Rows from block 3, named by matrix and row number. Rows with one number belong to one neuron. Each number is 128 + 24 x the weight over its row's rms, rounded and kept within 0 to 255. All counts start at 0. Numbers have three digits each. After the name is the row's rms in percent of the matrix's.
# fc1: MLP up (model.blocks.3.mlp.fc1.weight, 144x48), inputs 0-47
# fc2: MLP down (model.blocks.3.mlp.fc2.weight, 48x144, transposed), outputs 0-47
fc1.9 099:142124121143125123090104128117115126110165153148147103116108126201117121137129125143103147151082157053122150105143132126138137133130151148080132
fc1.10 108:130138128154102117164118161131128133132127140083111161135153143145108118125129127044109115162126133136132106205153116139096137132148124139110120
fc1.11 112:137106155138106120102123121151134126113125192133120081176077092150141150161119124150174108112142124114127102120116143151141137110099143107168135
fc1.12 113:089111144134108155138115085143134119143126131129151150144162107087122073124113157133127150103157105123109106154151107132063170140130137149148098
fc1.13 102:197135117132135119116097128131153142119110141098161108054121119124154114113152139104139163095119134157105097124131093157137103148115143144130159
fc1.14 096:143111150109129124166136121110090111074145130127134076135113119151108138129117094163103136108094146175136142137132141137133120173089099174152113
fc1.15 116:112099126110101089125117087167137138161116112117122110148126103130168121120136177107117133105119127144191117129089102180127103135144162120130149
fc1.16 102:146145155146106135079117155146137122121150140111131122139132075183159129135126181133121129099071149138127112170145120094145146134112141100106146
fc1.17 085:102136112133123117157135137169153116111119134166088122119102125136149163117134129106104129138072142093142120125110099140039143145135139122128096
fc1.18 097:155122093104116124102109111086136121091153144096103143141083131157140134170113150135165140131112083144166126134145112157171103129110156128116162
fc1.19 116:123187106135038130150115114121145109123150113110089136123138131118109137112142128159179142156129136138132120134148156166128151101139125122091127
fc1.20 119:182108129135127123095113155114126105080128112077129111116125092126153108139132135101155156117200153119128109150139103115171106149130149119124122
fc1.21 097:115117095144120109138096129127111134131140114137103124144117176119156138144114100121115128138116104105189107118144094180196163141154093112130115
fc1.22 094:156147142122135115152148075106147141072135132180108114139104126103108142122119107119132181134102128144145106139083102144102155155104151095117117
fc1.23 105:123152168142072142096155107112121138147126107121119110148108134176059164113114152153140106149128081115150128133160125131157114137155142116134128
fc1.24 097:097133142126113122122158156081148138153123166141133118146140146086110129149147155083172079139124127117146076123088101105123122141122152166139144
fc1.25 085:134132140131139116120109133111083083135139125119166161143129185149074107139116146122176082166092164156119138121123114150128132108154112117127119
fc1.26 088:124173144104088135093102124122102142157137128099133140133112142131132155151141119113115152112105146125123133112088161144148139170093204125122086
fc1.27 108:162126121144106111110108192070082149107130157114119109153135135126097142120113084133129128149138120136148137117149108114177073134127118104116134
fc1.28 114:108121109114087132097116103107111115179132117139122139128143150169152164173165114124153136115083085130111109093168130160160110124116137112132144
fc1.29 093:136149179108127093141082135145145113143121140148097125156146115125152103075135112133132142136166118176121095142158114106078136123133161135130088
fc1.30 102:141111096167106120105122158132101120126098152140146119109102116126126125103109124141117127106117133144137135113147185117084122200091106131176096
fc1.31 088:154135090161122097167098107138146127083116110119119073130170126142122146105119131128156098129176141127151104132146089137136141129118103183114119
fc1.32 082:139125095118131095130116094133123133166126138195114102117117103125153128123163099144134125145075127102089135125115130185109076130111143106124137
fc1.33 092:167144149116106120134153137082114129106161084111147101106130112159123111141160073104148125159114136122079135150154119106152157149135135124174124
fc1.34 065:157128126107138120126126159149113087146130101151112129134120149144093068121148077131151179098105154133125137161125114134103167128139102094142167
fc1.35 088:150122177105111159098112114154122117155150122087151122118169128159115134141130171123160107083110146144089121135141106117068147135118156135108124
fc1.36 131:115155153109165117121106062192123131110141137105095128123126129127141126125118144191134163119117122128131150110106119135088181147117113121109136
fc1.37 099:117160073079082136134117134157113113129133113153109145152131116114170107140133125124164129120155139169098112139110137100154113138145142154066115
fc1.38 078:112135118119148110149071094145097116151113195125134124145113129139171152102143110160121139115125123160137102107084074139110144107138130108134151
fc1.39 083:155117141147105146127088106129195146115139138084152140154124078145109117113126083114106141153092124124166114170155105126105125152138111134124111
fc1.40 087:129135120134096109162120123120105141125158112144097121180130118081133074124133154182136145103157116111104105169137126109087113132146154136088121
fc1.41 122:188142072140141116127153183069138130130129147146124113147131124127134107141132161146149114127120126134107132137109107126103055133106114116120153
fc1.42 111:126079129126134106162116121109114130132101098078117122110092146147134129101182114186131122134111127148151142082155098099118141150119163148140111
fc1.43 126:139136113144136117083103143144122171163108092126138202123163121159129123117153142120143133102148080103111104097143119120129135140104125082146115
fc1.44 108:117152119145144159094082168127129145096112114119192098099091141163113148113130119140136141183114131103132094125126093132160117126115155109130119
fc1.45 123:122133148137095134129112129103086075140150151093126154127110140099123170160127150088156123149107117129138193111082110158130136147106120140119145
fc1.46 118:140104110140164111113128104139128116114137117134109121113139104146108114120134124119096105103136129134127131142073190137116103228118114121115144
fc1.47 089:125142110146142158132123154130107141130143129122111145121067118144118151146136134162177114137111133067114085105129142147113150096068161115155123
fc1.48 091:148159124150131130104072137166115108124136137110081110158130120113116134138088104170119184144123166128120133120100122128128134125150173182130111
fc1.49 056:154137125111135110185105146136120114129111134132099123122095153110097106165129106124174109171097149114126090171154139143099134114170090112138113
fc1.50 093:103166141151139123120127099150114119125132175165139106138117103106112147143169121144111122121182127136140124102064082119079122140134146124134165
fc1.51 094:123155136181127128152120157144130112123114132139111134117094115098113149089178140096148113143166127199084118137118138129102131133108111106144092
fc1.52 120:147130135121128146139131159039129118144128102148105145149137126135112140123131130060152091164149129132102103145144129125147073126117154135116137
fc1.53 121:066173129119123138127102125181126114141127111133107141111145117129129131099116156137143104161118140112145100153110130109103218118150121133128133
fc1.54 105:119122102113109134155108123160113139126124081115131116102094137144181196166097101155164138084130127115168127153143123118106131139113152118134128
fc1.55 096:122125128159104111121157100104040157144134142114119122130148101180074162087154139161110144120115132107136128126145135131139132119149133133145119
fc1.56 096:123087193113113131164120090109112107183153123144117121151110109131124136157128169107106134109151117111081130131131132102111141143110157164131093
fc1.57 102:174082120125117125126126102138125149124119138122112117127139123103113135139225137195097121145122118119099090151144110136115131144129143111123106
fc1.58 066:098126104094127067161108100147119113124121116167095128126134179096152088129143155139121130118164132147094118155075106117116112124136123136123101
fc1.59 115:092104086100130120174096121164105116146120170145114153096116168117137131115109173118123134080085115132167095131135112116139138144101119140115126
fc1.60 107:128143146131144118114076123105109114125159122128121148134079109117128133133100111129112158110122161212100144149116124145125131110072158161119142
fc1.61 103:113100145163114120131114151171146149129150123167143121123134129098134072160084126091158132123147161138117070118135115114126079126090137107129135
fc1.62 084:090166105138116133119127096109121138140132081127099177087170171154112141105158133124140140109098140126091142185141122128124117111149095129141129
fc1.63 090:149123141125129109087108166111105141113147070068151106144140105163152127126163137112170119118108169112111135150149133103142143141110172115136125
fc1.64 112:118110076163138069139142096095112119144143114154102155102149091122142087176136124139122136166144110136146140132094102153140160133111139136151129
fc1.65 092:142060134160091175155128087113126133140116121124125127096142125179107121069130146141149121115127123126120127131109078154151126144148134111156143
fc1.66 094:132121157102154111157131144202130138135138125141138133108124104181116098118135092117191142106137137135137126116079100142140105135139119144130084
fc1.67 121:131188109105028130126095144130150120126141137127156136118117142119118123150141130121170126121129134145156175130127133107168111136097123136127115
fc1.68 096:043148147143110155114118189127146124101107117138119149121111156139135095087134171118127135093139137143097142140144118133139109144149145106132100
fc1.69 114:114110108174137150107133147133111135149115119134121126098078082109160122172119122094137139132138200136141137140113109109107129146113139119091178
fc1.70 117:045147126106119143129146124149132137130120120173076140158141153116128131102124146134118117114078144142117102137147103071130128143106128161143115
fc1.71 060:126114103103132120113149149128121162129153141167123124182090162122125105128144135139133110108109085125134122092141113097121089132084168191136140
fc1.72 107:209126159142123123123096126138135116132129135131135116035127126087108119133125114127159128118153153125122149120137085122127132150160154123126116
fc1.73 094:117129149147147111128143138107058131126147185128105126134106119120131181119134173136178135135131100128129107160147108154094109080140138127124113
fc1.74 115:103099086129127119132125107119135129180115126111089167116116187135101148124123115109086163145123131143146093105139125161134111136122072147116097
fc1.75 084:120171112114128138160105098182139142137121131139113148101134111108146119097129141156127122106119138120139072133130095160170187130116131104152083
fc1.76 095:111142144133114145161142096132123126118181143081104150150132106087110098096185117123136119155123132132151101160135131154082121124119079148145116
fc1.77 083:126139124119111120130174110114132129154154123121097113140107104140120145153197105105157074121145133109139125173122138085096102133144144124155174
fc1.78 103:127124147125105077119105087179119127138131112131162094128127142131133121173138100181126105115125113137161107094128107124158068138132142137132167
fc1.79 144:127123107123135127127140126141247122127210136126112127116110149119114154102126126123130118122115113128108124107133120117119101146134133128125116
fc1.80 100:093142157116144142128108146147080125131186147111145091157134146121148123117110099135118148142071123105126108112145113137170090157132119150095163
fc1.81 100:112123135142126140099146164118150128090133126136120159114098143156180148099136143144092094129128143129053141171127133186121137136121111131122101
fc1.82 141:125150111103122091150177131132107123111144128117103136125133135154153140108117132119138128124144124035133081172143105133167137130154106138112160
fc1.83 113:119112143124136134059108137133136084113135118149153130112119138122124166145116137181146146134121114120098177078103103161163118158100154133121135
fc1.84 088:132127163150153130107090112097109099122130147120137178160046126130161119178112120108123150147119108137124117101114126127092122132097152115116124
fc1.85 099:149147125062101139145129136123103131126133095122117130128127135143124119124121110137109116119112202125081125102117088174127138147169131110173095
fc1.86 099:129081119134167155088078131127129087148158147137104155149095140157147115102111086170146130126118095162170148124140129136126148131154113136110127
fc1.87 073:125144083138088142116099086116118125136173146114133115141154128119105136114167142130152129092112145108172082159146117153163103100156137134086138
fc1.88 086:164146084142116152130082092118138125128158114094137120102142119151172135119154132097143174067103115131131127129159105116127116128099163150114148
fc1.89 090:123106071147175118163119139095157090137136121120101143134161172155114102144131104161148149134136144104096133149134087095136139119123129137168105
fc1.90 117:152145064109148077116097129131133146131101128113107121151173156144094134077130119160106157145113093166149138143138101112104147135124121144134117
fc1.91 081:105109111148133113135082128127118135138135137159095098127089099141136135180098147135117115144145178126184129085113101111150123137139117135103178
fc1.92 096:106147125139128141145143136139146122145131126146160126130133124135125113070158133084142066164145125180093111155127101130113116141104123098121064
fc1.93 101:104117155128129103128109169152134150125145098173118105123130102119182105089188123133106126138167158139132078162136109132125112128134126132113091
fc1.94 098:111121129094134085144126144145161112149110086202116124172112134109113091110110118148151126165129138145119106114101116165086109144126142103141130
fc1.95 081:131131109129131153110151127137147109112102185183121152135136053116107101122156127075126145151155102128123086132129103135107115144136129107131147
fc1.96 112:146115127146108146126111097157112157108130125129156133130097118105133134129160157191118115127143167142118084103116116163132102113058148116117094
fc1.97 106:129100133134121105146124126128142080123144154118135109119075139111141157169129136117137117078110117199130158160092095118107104155157121109120137
fc1.98 082:118129157129168088116132153139128112108129157155077131173104142152103078149110093136180115136132133105169101150137131147125144107132115124162113
fc1.99 109:138113089149127134131129117116159148127107132119120121246115144141163116117120120135125117108123115129133108122115081126129122136081124128137155
fc1.100 088:135145126072127085087122159132143103097140109107105121095128128147144121105123124109174137161157147176125148122127121127126138149149109125122199
fc1.101 093:147118143134120143094134133139139130108140113103130101163120188165141125165109081160138146142106135079096122160160117108070135128129131130097124
fc1.102 127:162151193135105173102135146125126140129144131096109120147099166174106136145135109146112115129059138104088121132152135117117135132120103152133110
fc1.103 080:124100116186182118123130108107087151159091117133117130100136095199097149144126111128153136126112148116112117141142122126148135112110117155167138
fc1.104 077:102195094121148109097153128117119115181079138129138102124161137145143133157165146119168100151123111103134099112153120125148143146120122104113104
fc1.105 076:126085097073123150152121115109107124163145111139165135114156158136107087097155117131113145151149112115124127146168102096148148175088115135122133
fc1.106 106:170119145121119082124104110139119112115131146092170098131085100117122142140154091119163139113126147144145107152123100131139105116144161134152199
fc1.107 100:127128081130119133139147137161128117091126140128135178140080082145132148131138118140132092111136148131138119143114109103109154144152154056157167
fc1.108 077:070149124130118153119130131081092106139078156123174144153179082134135119126141119106128137150123107128096127169143114163127138146146148107137123
fc1.109 108:094120104170145173146124148140124111141144133116145129129138149141143137145111131157173114169142101087127129127140099144092144133107142097086059
fc1.110 080:124145108137142110191090129106127114151167104150077130131126160127121131138117144113102116151137120134099112109120111097189115159105100126110173
fc1.111 103:140130107118144116089083120157114112107115146136106144124116161111114118121088145179144217110136103116140141098115103131105132144132121162109130
fc1.112 112:119157146129105142149125108125107114161159111082153140137138123147044161113104141123121106167127101134126146085159109150087130143127130125152133
fc1.113 090:108092112125083099137132134129099129114142186154129111104130119113144111132151091113148170187106125150102127187133121141135141112114126093145140
fc1.114 090:134156135144123130111118149163128130134161106077103117142114142126115125119087173140137064121175141122152135164154106109125098144139128186130127
fc1.115 072:108128161082131132159092124119149132162103193113100083145108120132125138159123071140154123143106141091132145140141136108110122139090133133129158
fc1.116 099:149147169145135133098109115103141130150121176167114102155134116171113118141050139079155105122138144136143105148162116131131150118130111125141118
fc1.117 101:104141120169114126154108130170125144164122138122111109159059115064122151133119146129142129143111130118120090102151131127150144122077122159154140
fc1.118 094:125156129126161111107129100116121134120104132103147111161107140119135115120103118133150158123110111121110119136077192145122130216098103123105121
fc1.119 078:112101112094133138140133114137102116078154105129154084141143103132095125111157089118190119143132113134152131098117106138112155158148128160176146
fc1.120 112:106066137120134091122111163135100118139134123117100154118136130129104148128180126097115190130136130136087111105174126136152138141098164110106137
fc1.121 105:124138134126119099116122137124136113105154105135117110109119120108155131118060129066174109141134091147102169128150104143121136158181111161116145
fc1.122 120:124107103076114074131126092126147129135088114144140154139137099142138132132132162119126119078168102159125139152113132127074122145129139120186118
fc1.123 088:139141140181108152105109087092108136088118078153159137094113131146134153133115127157113114115155141088124102148151116110144148128098175154118131
fc1.124 098:131086140144125148099121130128118082110123115113122143224109107149160167121137129112131135154151100105136119114110092109103160125113118124136103
fc1.125 120:144058170127086112118119152085092130123167133136130123102093144148124148153141117122122119129125120123135169110111128119174077147119159136107131
fc1.126 094:162134085160100183130110065123135110156157105122124120087146130116161153128135120120152120121144144107094138136117128121099140134114151157100175
fc1.127 098:129168076131130119116132145135139126151126124142103153109083119129096157089138127129081113081160131183104122098142125119155118142095136136172132
fc1.128 115:170155155140125124157133114124128092089143151138121041160106134130130102107101130124161114140119127140133136138114137126134137147154118192103106
fc1.129 103:119077136119095182124140129114092157132175110152113144139102115133151116145153168179120121148128118112119063136102123138119116123138147094127126
fc1.130 118:120173130112136030149089132129121134112118129150138122118098080098171102110153116151138114139139122151139141128126115152157110122129133124146152
fc1.131 075:117127093136134128119150136161124093115115134113114124145119143119149151124122143163103068158175128107122129082099104200104101144146157127139121
fc1.132 112:139134134140115138149141136146130137133140109135130132114051141145125118095108146142149121156126113103117048133136115135133128118198150108125169
fc1.133 070:120139151123114133093129116092165087072131127097144114098109100178154140147126120146132158172135094126125138101190121135120116150128126136138151
fc2.9 103:138109142128097107105173142135109143093068161123141114124146108154158128167118135133150131145182114142162112128103147097167096098134148144112122
fc2.10 103:147138091100125126140119167073124114123138128146108094154092130132097132131107104134151167164090168161132124147105142132115098185133121133103146
fc2.11 116:132136133154091112101099141119151121177134164142106111123127120108127088109095149139125105123123104156087141150196141155137135116121087168146117
fc2.12 115:130139149150135105116158157112134107097119163126125108162175157152119136157124133137119144094136108117140088081150071151089094107153146128119109
fc2.13 087:101148118150131153092165096130121117124083143167161148140155143147148118105090134117148161159107150105163109117119117170107153150110109143088149
fc2.14 095:158119109141130161129112144117109183155154128183109204126136108141116109127114118153097139157136128114113116129105153095152092145156140120106132
fc2.15 101:141153129153100115118104163139152138139108116100116096143151101171113129100118152148154086139147113115107131148170148176145163122103092155089116
fc2.16 096:148150114142115101156106106144157143111109139114133115126090141059080124194138122121110153136081127090138135140098117126139160144105125141122131
fc2.17 092:129113150152122142098134148139133157118116150104161131122121104115166129115190093095130168153109129150102119141105131155130185146107138137102077
fc2.18 104:156152181158107172110132121097084100154132098126143119146148095095122137138156080123159144164107105121142121106125144172122126127158111120141140
fc2.19 107:130114101122101115145108150100102070134149154129117129165101126082118115070140140079163111089127141137132104118141114160116159103131122149134146
fc2.20 129:147128170107125149133158135120109120116126141123163147139155112128206106128173117093110148137081169124119085128135119120166130139092132117126109
fc2.21 097:150131124129140164125140146142065129096072132126119092161104120137104173182148117149149147131139135105125129140123086135127145103141090156127112
fc2.22 103:154130139130114105105136126128093158108126136091089126124125139090129136133168076145136144143115137131082137191144107141151147191105113150125125
fc2.23 100:073121157122083129124126126121157105116122091081154130168137153119143143102114132125158152125160159131101115131118174087108147131167136121165123
fc2.24 098:123113138100179125113110152193147103129144111128090142134117145118131099120125103175136096122133150155142103143136134122163131097156087079151125
fc2.25 080:129148105198112119117099133121120130140095124125113120153109135067102121084116137120151176133187177126154113133129099133127116142141114136128132
fc2.26 085:145082103157126121116145129125149112143113149132105162168117142083148096126103098134130078120142139135160168107132148118098125131168148113185141
fc2.27 099:106135201139121142139146171107102139133129131098140163171158118145100110107155124093119124078138116132140122129122134165138157147125121094119087
fc2.28 116:149168117135115149125130112127133129112099136102102153160120118115099153142124118142157138155126106114135181140122103134081064097125088133147182
fc2.29 084:136142140144116140102120129139089108122127106088140119171153138104076118136120147111137127153174129088156116114171139092106100157188116124123134
fc2.30 154:177140105134128159117093119117122199135167127118128134143083114133117125123130133139078113138134117144145105127119177115103133160125138065121124
fc2.31 089:145107124108129102144111101148158104119137148109110151109132095110131161141134166153116127166131134085155173109099124130108115108193154137166100
fc2.32 097:150111118086091165113163143149147140095116124111146130166132115097134158123168148164147199151090131135123144136138129141149115103137103131099143
fc2.33 085:093139126114148090123140153107126120154154173126087088102183116120105113165136135158132102119103129134127111153120119142181135082108148136104118
fc2.34 063:103117085119146141123147159105182103140080161115140178164139131111126091114114130138112161146112128177131134172122161128135132149136126121145100
fc2.35 091:168129127143113136142108088149095146072138131090128103169116103093108134155119114125102167119129147114162151140104121148093159126158115130133174
fc2.36 154:113108150134178119114121138114169120110142145127127160125101129109126114083106117160131153093149129153123105109172146137151149106168095159112070
fc2.37 104:140117147151074116137146139129129102117141163116159070119160130133142123084107119161160134112136103127083114110135112111150148135129180116160092
fc2.38 081:137104121161099125126142120143187098146190145111115123166131120103123114128117108126154111170121133084134107125143141131157179121130105167093128
fc2.39 086:122108118119107134156162129122141084160085111138125085162126105142124140178170154152130144160105093151149139126135122140174093145152108135122103
fc2.40 068:111100132143149113100127104129171073144102119083138131137098127111129152130094118080163145092156146114126135124110142124140148149175144143146082
fc2.41 103:145077190130118156089171149120138177142148143117098148149122112151104111129119106123143125106170133148128126140095112168140124143141139094157123
fc2.42 124:140147091134162094127094155137125131088151175107076110078137129139103145109109107168112143117140134097096102145092127117140130132134165146138113
fc2.43 124:126132132099152152167153144158132127136118107182117157123170080138145130130107143108122174161110107119161109122120142130176092131151128164160128
fc2.44 110:105090131142085125123165124120112141103157123139173121090155105146111109105137121161137126104138112120131088170128186104139149165166111133123104
fc2.45 112:153110136164098089127102132167114102161099100115124156135125128095088127124135116122148171127132155081138118181106150140119115167160139111142107
fc2.46 141:123126130129117169138114120116114210159114143146086114119116129164114097142113102106136135140133123101138144117104187144148119139165151109161151
fc2.47 106:148111090156087092122135102095139125144100138151161156106149103141100122107172138171108133139154144119112076126164167107130129123103133104111129
fc2.48 089:165097117135148121104114155155169120120147105186131157106101108120136071156081110142107139125122153139163138122138148149165106134143119111153109
fc2.49 057:123107118103135150128130145094174096128125150108140137167181092134148098129124140141148152159174167104149128125105141130117159102134136166099090
fc2.50 093:204111144130108084136110134120158139129137162124053122153146149114127097136160120127117136132152140120123138104167108119106154144105120119096137
fc2.51 101:110102124099129165088106149095131115103095107131170117163140145133121164153110168131105128148171178134117160094163118154127104124130127118103122
fc2.52 130:154102152131157096130114143107147128125166102109129161150126107118127121096105122148128100142144135174142098132174135187145131070147101120109101
fc2.53 121:122111154120148134113147145150090134178155133104099175135145147142113105145133114132104146079120119117124085122137117134052158140144161117114132
fc2.54 074:110169154118180080142104134147129122123099127157131126118108107115092104119139068126149125138184130151105144159141129143164111142093110150129131
fc2.55 080:124094108138112113185123123076105126187093145116153137150116134155085115095116136179136121136139146130135115126129149101140165117136163114150119
fc2.56 097:123140140156130146179176075123143118090114132160128147157108154144076124109105165117086102129123122129123116130166119092144143118142122160139110
fc2.57 113:144107104112124116139146122149121122128113110110141159128079168132133127102057121098157156154126180096148096135113114132123094133123156161163119
fc2.58 070:148140144110119145107175119120117104122115087113126102174127114101141139114143150112156133189145136103127096104121142107161170180132157141116099
fc2.59 113:131111161108141144137166131127131124163130122130125088109175135132162126130121153113162135159123160115093084093095091123177157123101123117104091
fc2.60 121:145080112101126161094113133169112116136149073173131148135134154130107161112108139165137125106127125139125126134139137097122076145183103128115145
fc2.61 117:126100095126128078113091116088136128154093151155129119112161158136106117119159146140127136128132111132094078130077117168137103143130145132162090
fc2.62 076:149117148125128126119168126127166101183114150152134105110091136132111095099145080105095141138083111171121108127114150121115141175113153154128133
fc2.63 102:166134112081130155135126141114105132106132162110092098102153150108150134173110130126137137146144169089115139171120076146164129114098119138095127
fc2.64 094:138108109106103097140138113107102127076168134112130088153141098088165152138113141150114099147184149130146179150135127099118150137114136118142149
fc2.65 105:172101114141114120131127117153075145120150144114167137134086120172137141144099168113098078098120164102139141118119139102137137108173145124135148
fc2.66 062:139117135167122122126114124158153080148123136110127132133114109099143095134121138117200120096139127156130128145106126171073107124141064138123138
fc2.67 115:136129122146063096148097162104095105135118157145141154156121141103139109065125137144156117080135168123130151112136126163114136119137155136151123
fc2.68 089:101124157101114128113147173142168122116092126116124133126132127130107174143096164148102087171109105154150152172110141128139147167113108118131167
fc2.69 097:134144151109121114166099132143120157155075132089122118129142147131120149125136118118094129152151106123098106075117167061135113126133127115181121
fc2.70 122:142121151107143168110159133163134122144117132129173119150148120128148118097138095084103151116065135139143090173102146126148144169105148105120125
fc2.71 056:119094107109144129095151059142137130152123115106149140122161153163094157131129157139123162092122100099142125113105145156161109122151147150102164
fc2.72 089:161099143127122158059115149157121128152125156142159141080075133143121137137102141137117120132101150119142131097138074155120147170111116121137129
fc2.73 092:123131120134116171110117116115120116166078125097077108118131114149156111109167090131143102117176150139112152157099141144166121101131174116132124
fc2.74 128:185157133143122088136097105121158128118122129101133106130151156115080124174130108115113130144122159111153170103075084149122123129127117158112114
fc2.75 092:129176155080110143131147128165131117126155145125106169108163122131124113149140115079129122124146175118134104131122143137149158139154065112098102
fc2.76 081:116096129142105116098129140108122113120084131162076159145166115133098131119113104136171148146170165151112128151105100105143129108127157134150178
fc2.77 088:107145123113127107093107120116167111149142148117091157144120112119094101144100100145125097159153179148101134155107130120179117075131112128142101
fc2.78 087:115152140110135090107099148138152119146115117130122102156107134172125129118090133110136129180088099160131119130131146145097122123079177158095165
fc2.79 112:121148149122101102133100135146148098174095108121095109091117142129137114134142142152104137160179065142137129074117139128150103157138115107150128
fc2.80 084:123120160099117119159115100102119127110108147165134108134154130145158171133126172153101145132189095120116177110123136100119132152089121124098101
fc2.81 090:092152157140138109107106167091124134120110121118107125166138134133127141112127121104111146144060099137143133137133158096145159136158089188150141
fc2.82 140:122112120132155146097067156093113101108145121138133141113154118130113163154156153129154129160112126183099129132116110091100095122175130141110100
fc2.83 110:107133122107154142092075175107110133138119129131144142120163093141115185131136099147164165132132155164112156155112131096120099147130115120116163
fc2.84 089:165097123134164137104125128168117121166146111097142172147119148099127128149139167151094119126114126099097148101117152097085117150171119105143158
fc2.85 085:113128141179165155134101164118139137162122127164176149165097080104171108128123131098107119122142114106141153144097145159139133102123107106130121
fc2.86 097:128109133130125119094090138159117090146168142086139110114122079118125173137127154202140101125141115112093123140104143128145131107093136151122111
fc2.87 075:118166157142097160120123129087082103148099155158147102153102120121121107084121140115155155146145153107155148136143142129104099079148100150118120
fc2.88 085:154143166114146135090146139104097118142098149129183126115119079101138115104144086131154167160149144076145123127122144142100146152120110099135129
fc2.89 081:128157140167090107122129096126125097117084173116101090119119117135123101101157120165138098117141145073164143128131123141139101138120125171165141
fc2.90 119:116116128097120132169136072142126147153194169131157125121146121127113119098121141135101148149140147165090106094158146095111121141122142127154093
fc2.91 080:086104133122142113143116130116138118147090138137115096141175141144128126105129096171134157105141110131111132081125170078144144114089163165145102
fc2.92 104:124112135133142133099105174114105107135116097115160121145139143106144141156091118176114125172125129200136149117157152155149113123147076123124140
fc2.93 116:178150121123142120092125125129086119124140071088099127146106149112104120117124105117146162144137111130076136140135142145116147138168137154137190
fc2.94 105:171151124118114122090114127141139128142115118097157164163125124078116102117165145111162144146115121089110116142110155155153092190146121123104135
fc2.95 098:160120110138136131149086194113128141104135122155109107140143100103146157086119112149126147122126097132146150161108095163137107157137133156120072
fc2.96 102:144158114106116114163132103099157086142101106138102115100163140137083146099097099109151137161114176145088108121129136135154129163107148134102134
fc2.97 107:147125118137103151141084135160114124118078079145125151103134117142109141136162140150122123096124128143145051139090148091144108113111121101149140
fc2.98 087:111154115149121129121133126107171062125125179088126123169141106151108127127176112117140142134131127126103152134090121123138155119122118194118107
fc2.99 088:129118128156088148108117074118160114152123110106116142219138136143143145126139155140153093117102102118151126136134118141137128149107102125165154
fc2.100 101:101103128178106151125154082124124138132113178168146127116123144128115105145139122136155149150100129123084088102136098083166110120112171119132124
fc2.101 094:152088120147133146130133133112141128097121167107113077140162107126157140149154164127113126151137096098116113137140170115154079112158119114074151
fc2.102 118:139134144139118091122131158086104142089109109136118087172159119113106146136138153149145149135165093084122124098120149094173098125139159143102130
fc2.103 087:128112106141121102171145137124151092137104161084147096133161089123120147094109176163160109110125150114117105182148150118099114126139134128152136
fc2.104 087:140106111151159152118146150156103142153147158117131127094132131117142198102089151158095114122123121136172144165113152103104091097117113144121131
fc2.105 069:124121132101144135167131114116132125125143154146150134098124167088105073127136101105099094091108156123127164124127109129100146092137134176134182
fc2.106 106:113111158087108117128119126148150109172123148144131112171120174133169119119107086080112117114084127161134109135084128135158138130107151127118163
fc2.107 108:120112127161130128148074150129143140133138143121117160147140136100090147162144118103094087127135112100122165116088124101136117124157089197120117
fc2.108 078:085135120131139111122096196123139109161140086159118111157111104136134108129116166141144112101083105127184137171131131121139096141123123127144112
fc2.109 110:144084134138133186118184087175119129127134139165131104147123112145134128115103115131143113116112141116120107146124143070144128133131120152067149
fc2.110 081:123091168095101157133098124131096154122131150127070114141115172096125105153102117146119132131155121110128141110149084137152153085120142158121163
fc2.111 107:144112100139148117120091136108154138161141122108107124134130127110142123178120059157134112156147150157129154101185131161150147137117119103100096
fc2.112 115:162127137109092127079114122116119154100130099100150108159111179117112141098123133098144174124166157145108103169135150150118138146126149114164149
fc2.113 090:119121140104083128109144148150144125097138177121113160131089089088172132125146100138121174124128159119090164146168116149119142106113117099138128
fc2.114 104:159119102123126164086149146127134146092137115121098151163132079067151131135126115139136170141126163122101127131116126125148177162115117137158160
fc2.115 062:107092150098120135150082150177161126135182138129092108162122116168139115129145134146081106112144120108150121123127168126171113119109143138105122
fc2.116 113:138115094126168097154107154123143066098130161104122105125130115136108115112148130123137138136109119129072095162142106142112145084117149181148131
fc2.117 081:110110098102096122100131131138137155182125175150143098120138133106128112113135131095153068094149122127124100136138115123115156106068097144119118
fc2.118 098:138096132102102153134117139115106186174132140115082123128125116160111115130123083150097103151145139086125147088113156128124145130142167132174131
fc2.119 088:115098091110154147179146117101153124122137140094081128130181156161104122147115142166091101139120149098114129118103100097164133121143124138121108
fc2.120 097:165171094103100129167118108092132128112126114106090111131096142078102129123139120136109126119093131102162173128102121149105153180114144144129127
fc2.121 100:127114101132115119172152066111104125163117129134115175121113143120116126135124095106183128166115128141120097108131122116171152135093176148146121
fc2.122 122:157125137144111142135140138106115146080086139148132095140139125153124109160160148123133101142160094112114080133167173106144106167146106119082121
fc2.123 078:126121139113134127128161145091106103115110124121130151067148172134097103124172131104163140121143108149124114163120171132132061121131141144133095
fc2.124 083:092101114125101154108130109122114117150160133120139128171159162155131082136111175108130132108101141094097133137114103144191123136100158154129149
fc2.125 122:147186162120142113142140129150097116142124137114074138144179122152110171128123116145102113086144111119113117146083128136078106152146125156121116
fc2.126 094:109110155155135143104104157114096103143130163087142102088113114114085140078159151106136142156154149092147138130166142123092125137140096120103135
fc2.127 097:110054111099126182119132120122130182065138134127132123145137148157133112139110159112113102134152102151137164129130160112108119146134124139104139
fc2.128 121:154108099146164106169136094126112120131141101173118155091143144111150126104107166125121145156110136089125131062080153133149110133140125145123120
fc2.129 097:152089124134098120157145071101111127164129124168129159146106154119096177150138101100157150121123146146087107120123136148124109162151121130160146
fc2.130 112:111094125123110114125130112119133121079109124133125079178103143133117171133125120101150104149155149091139113116151122124139135145148190142098181
fc2.131 072:098105165111141138112094118156163145110111133124137147111122100120122078135131116143136162167077134109144118146142154102136179163134100150113171
fc2.132 106:151094085132112154107141133124116136151127075107163158114150134126100171110138143156141118131153102156116119138157138096101133121197097107117118
fc2.133 076:113152144084135118081141096136133104158145125121139134100162120125185106131147116086123154148121100119136088156120142122169130154166159103132101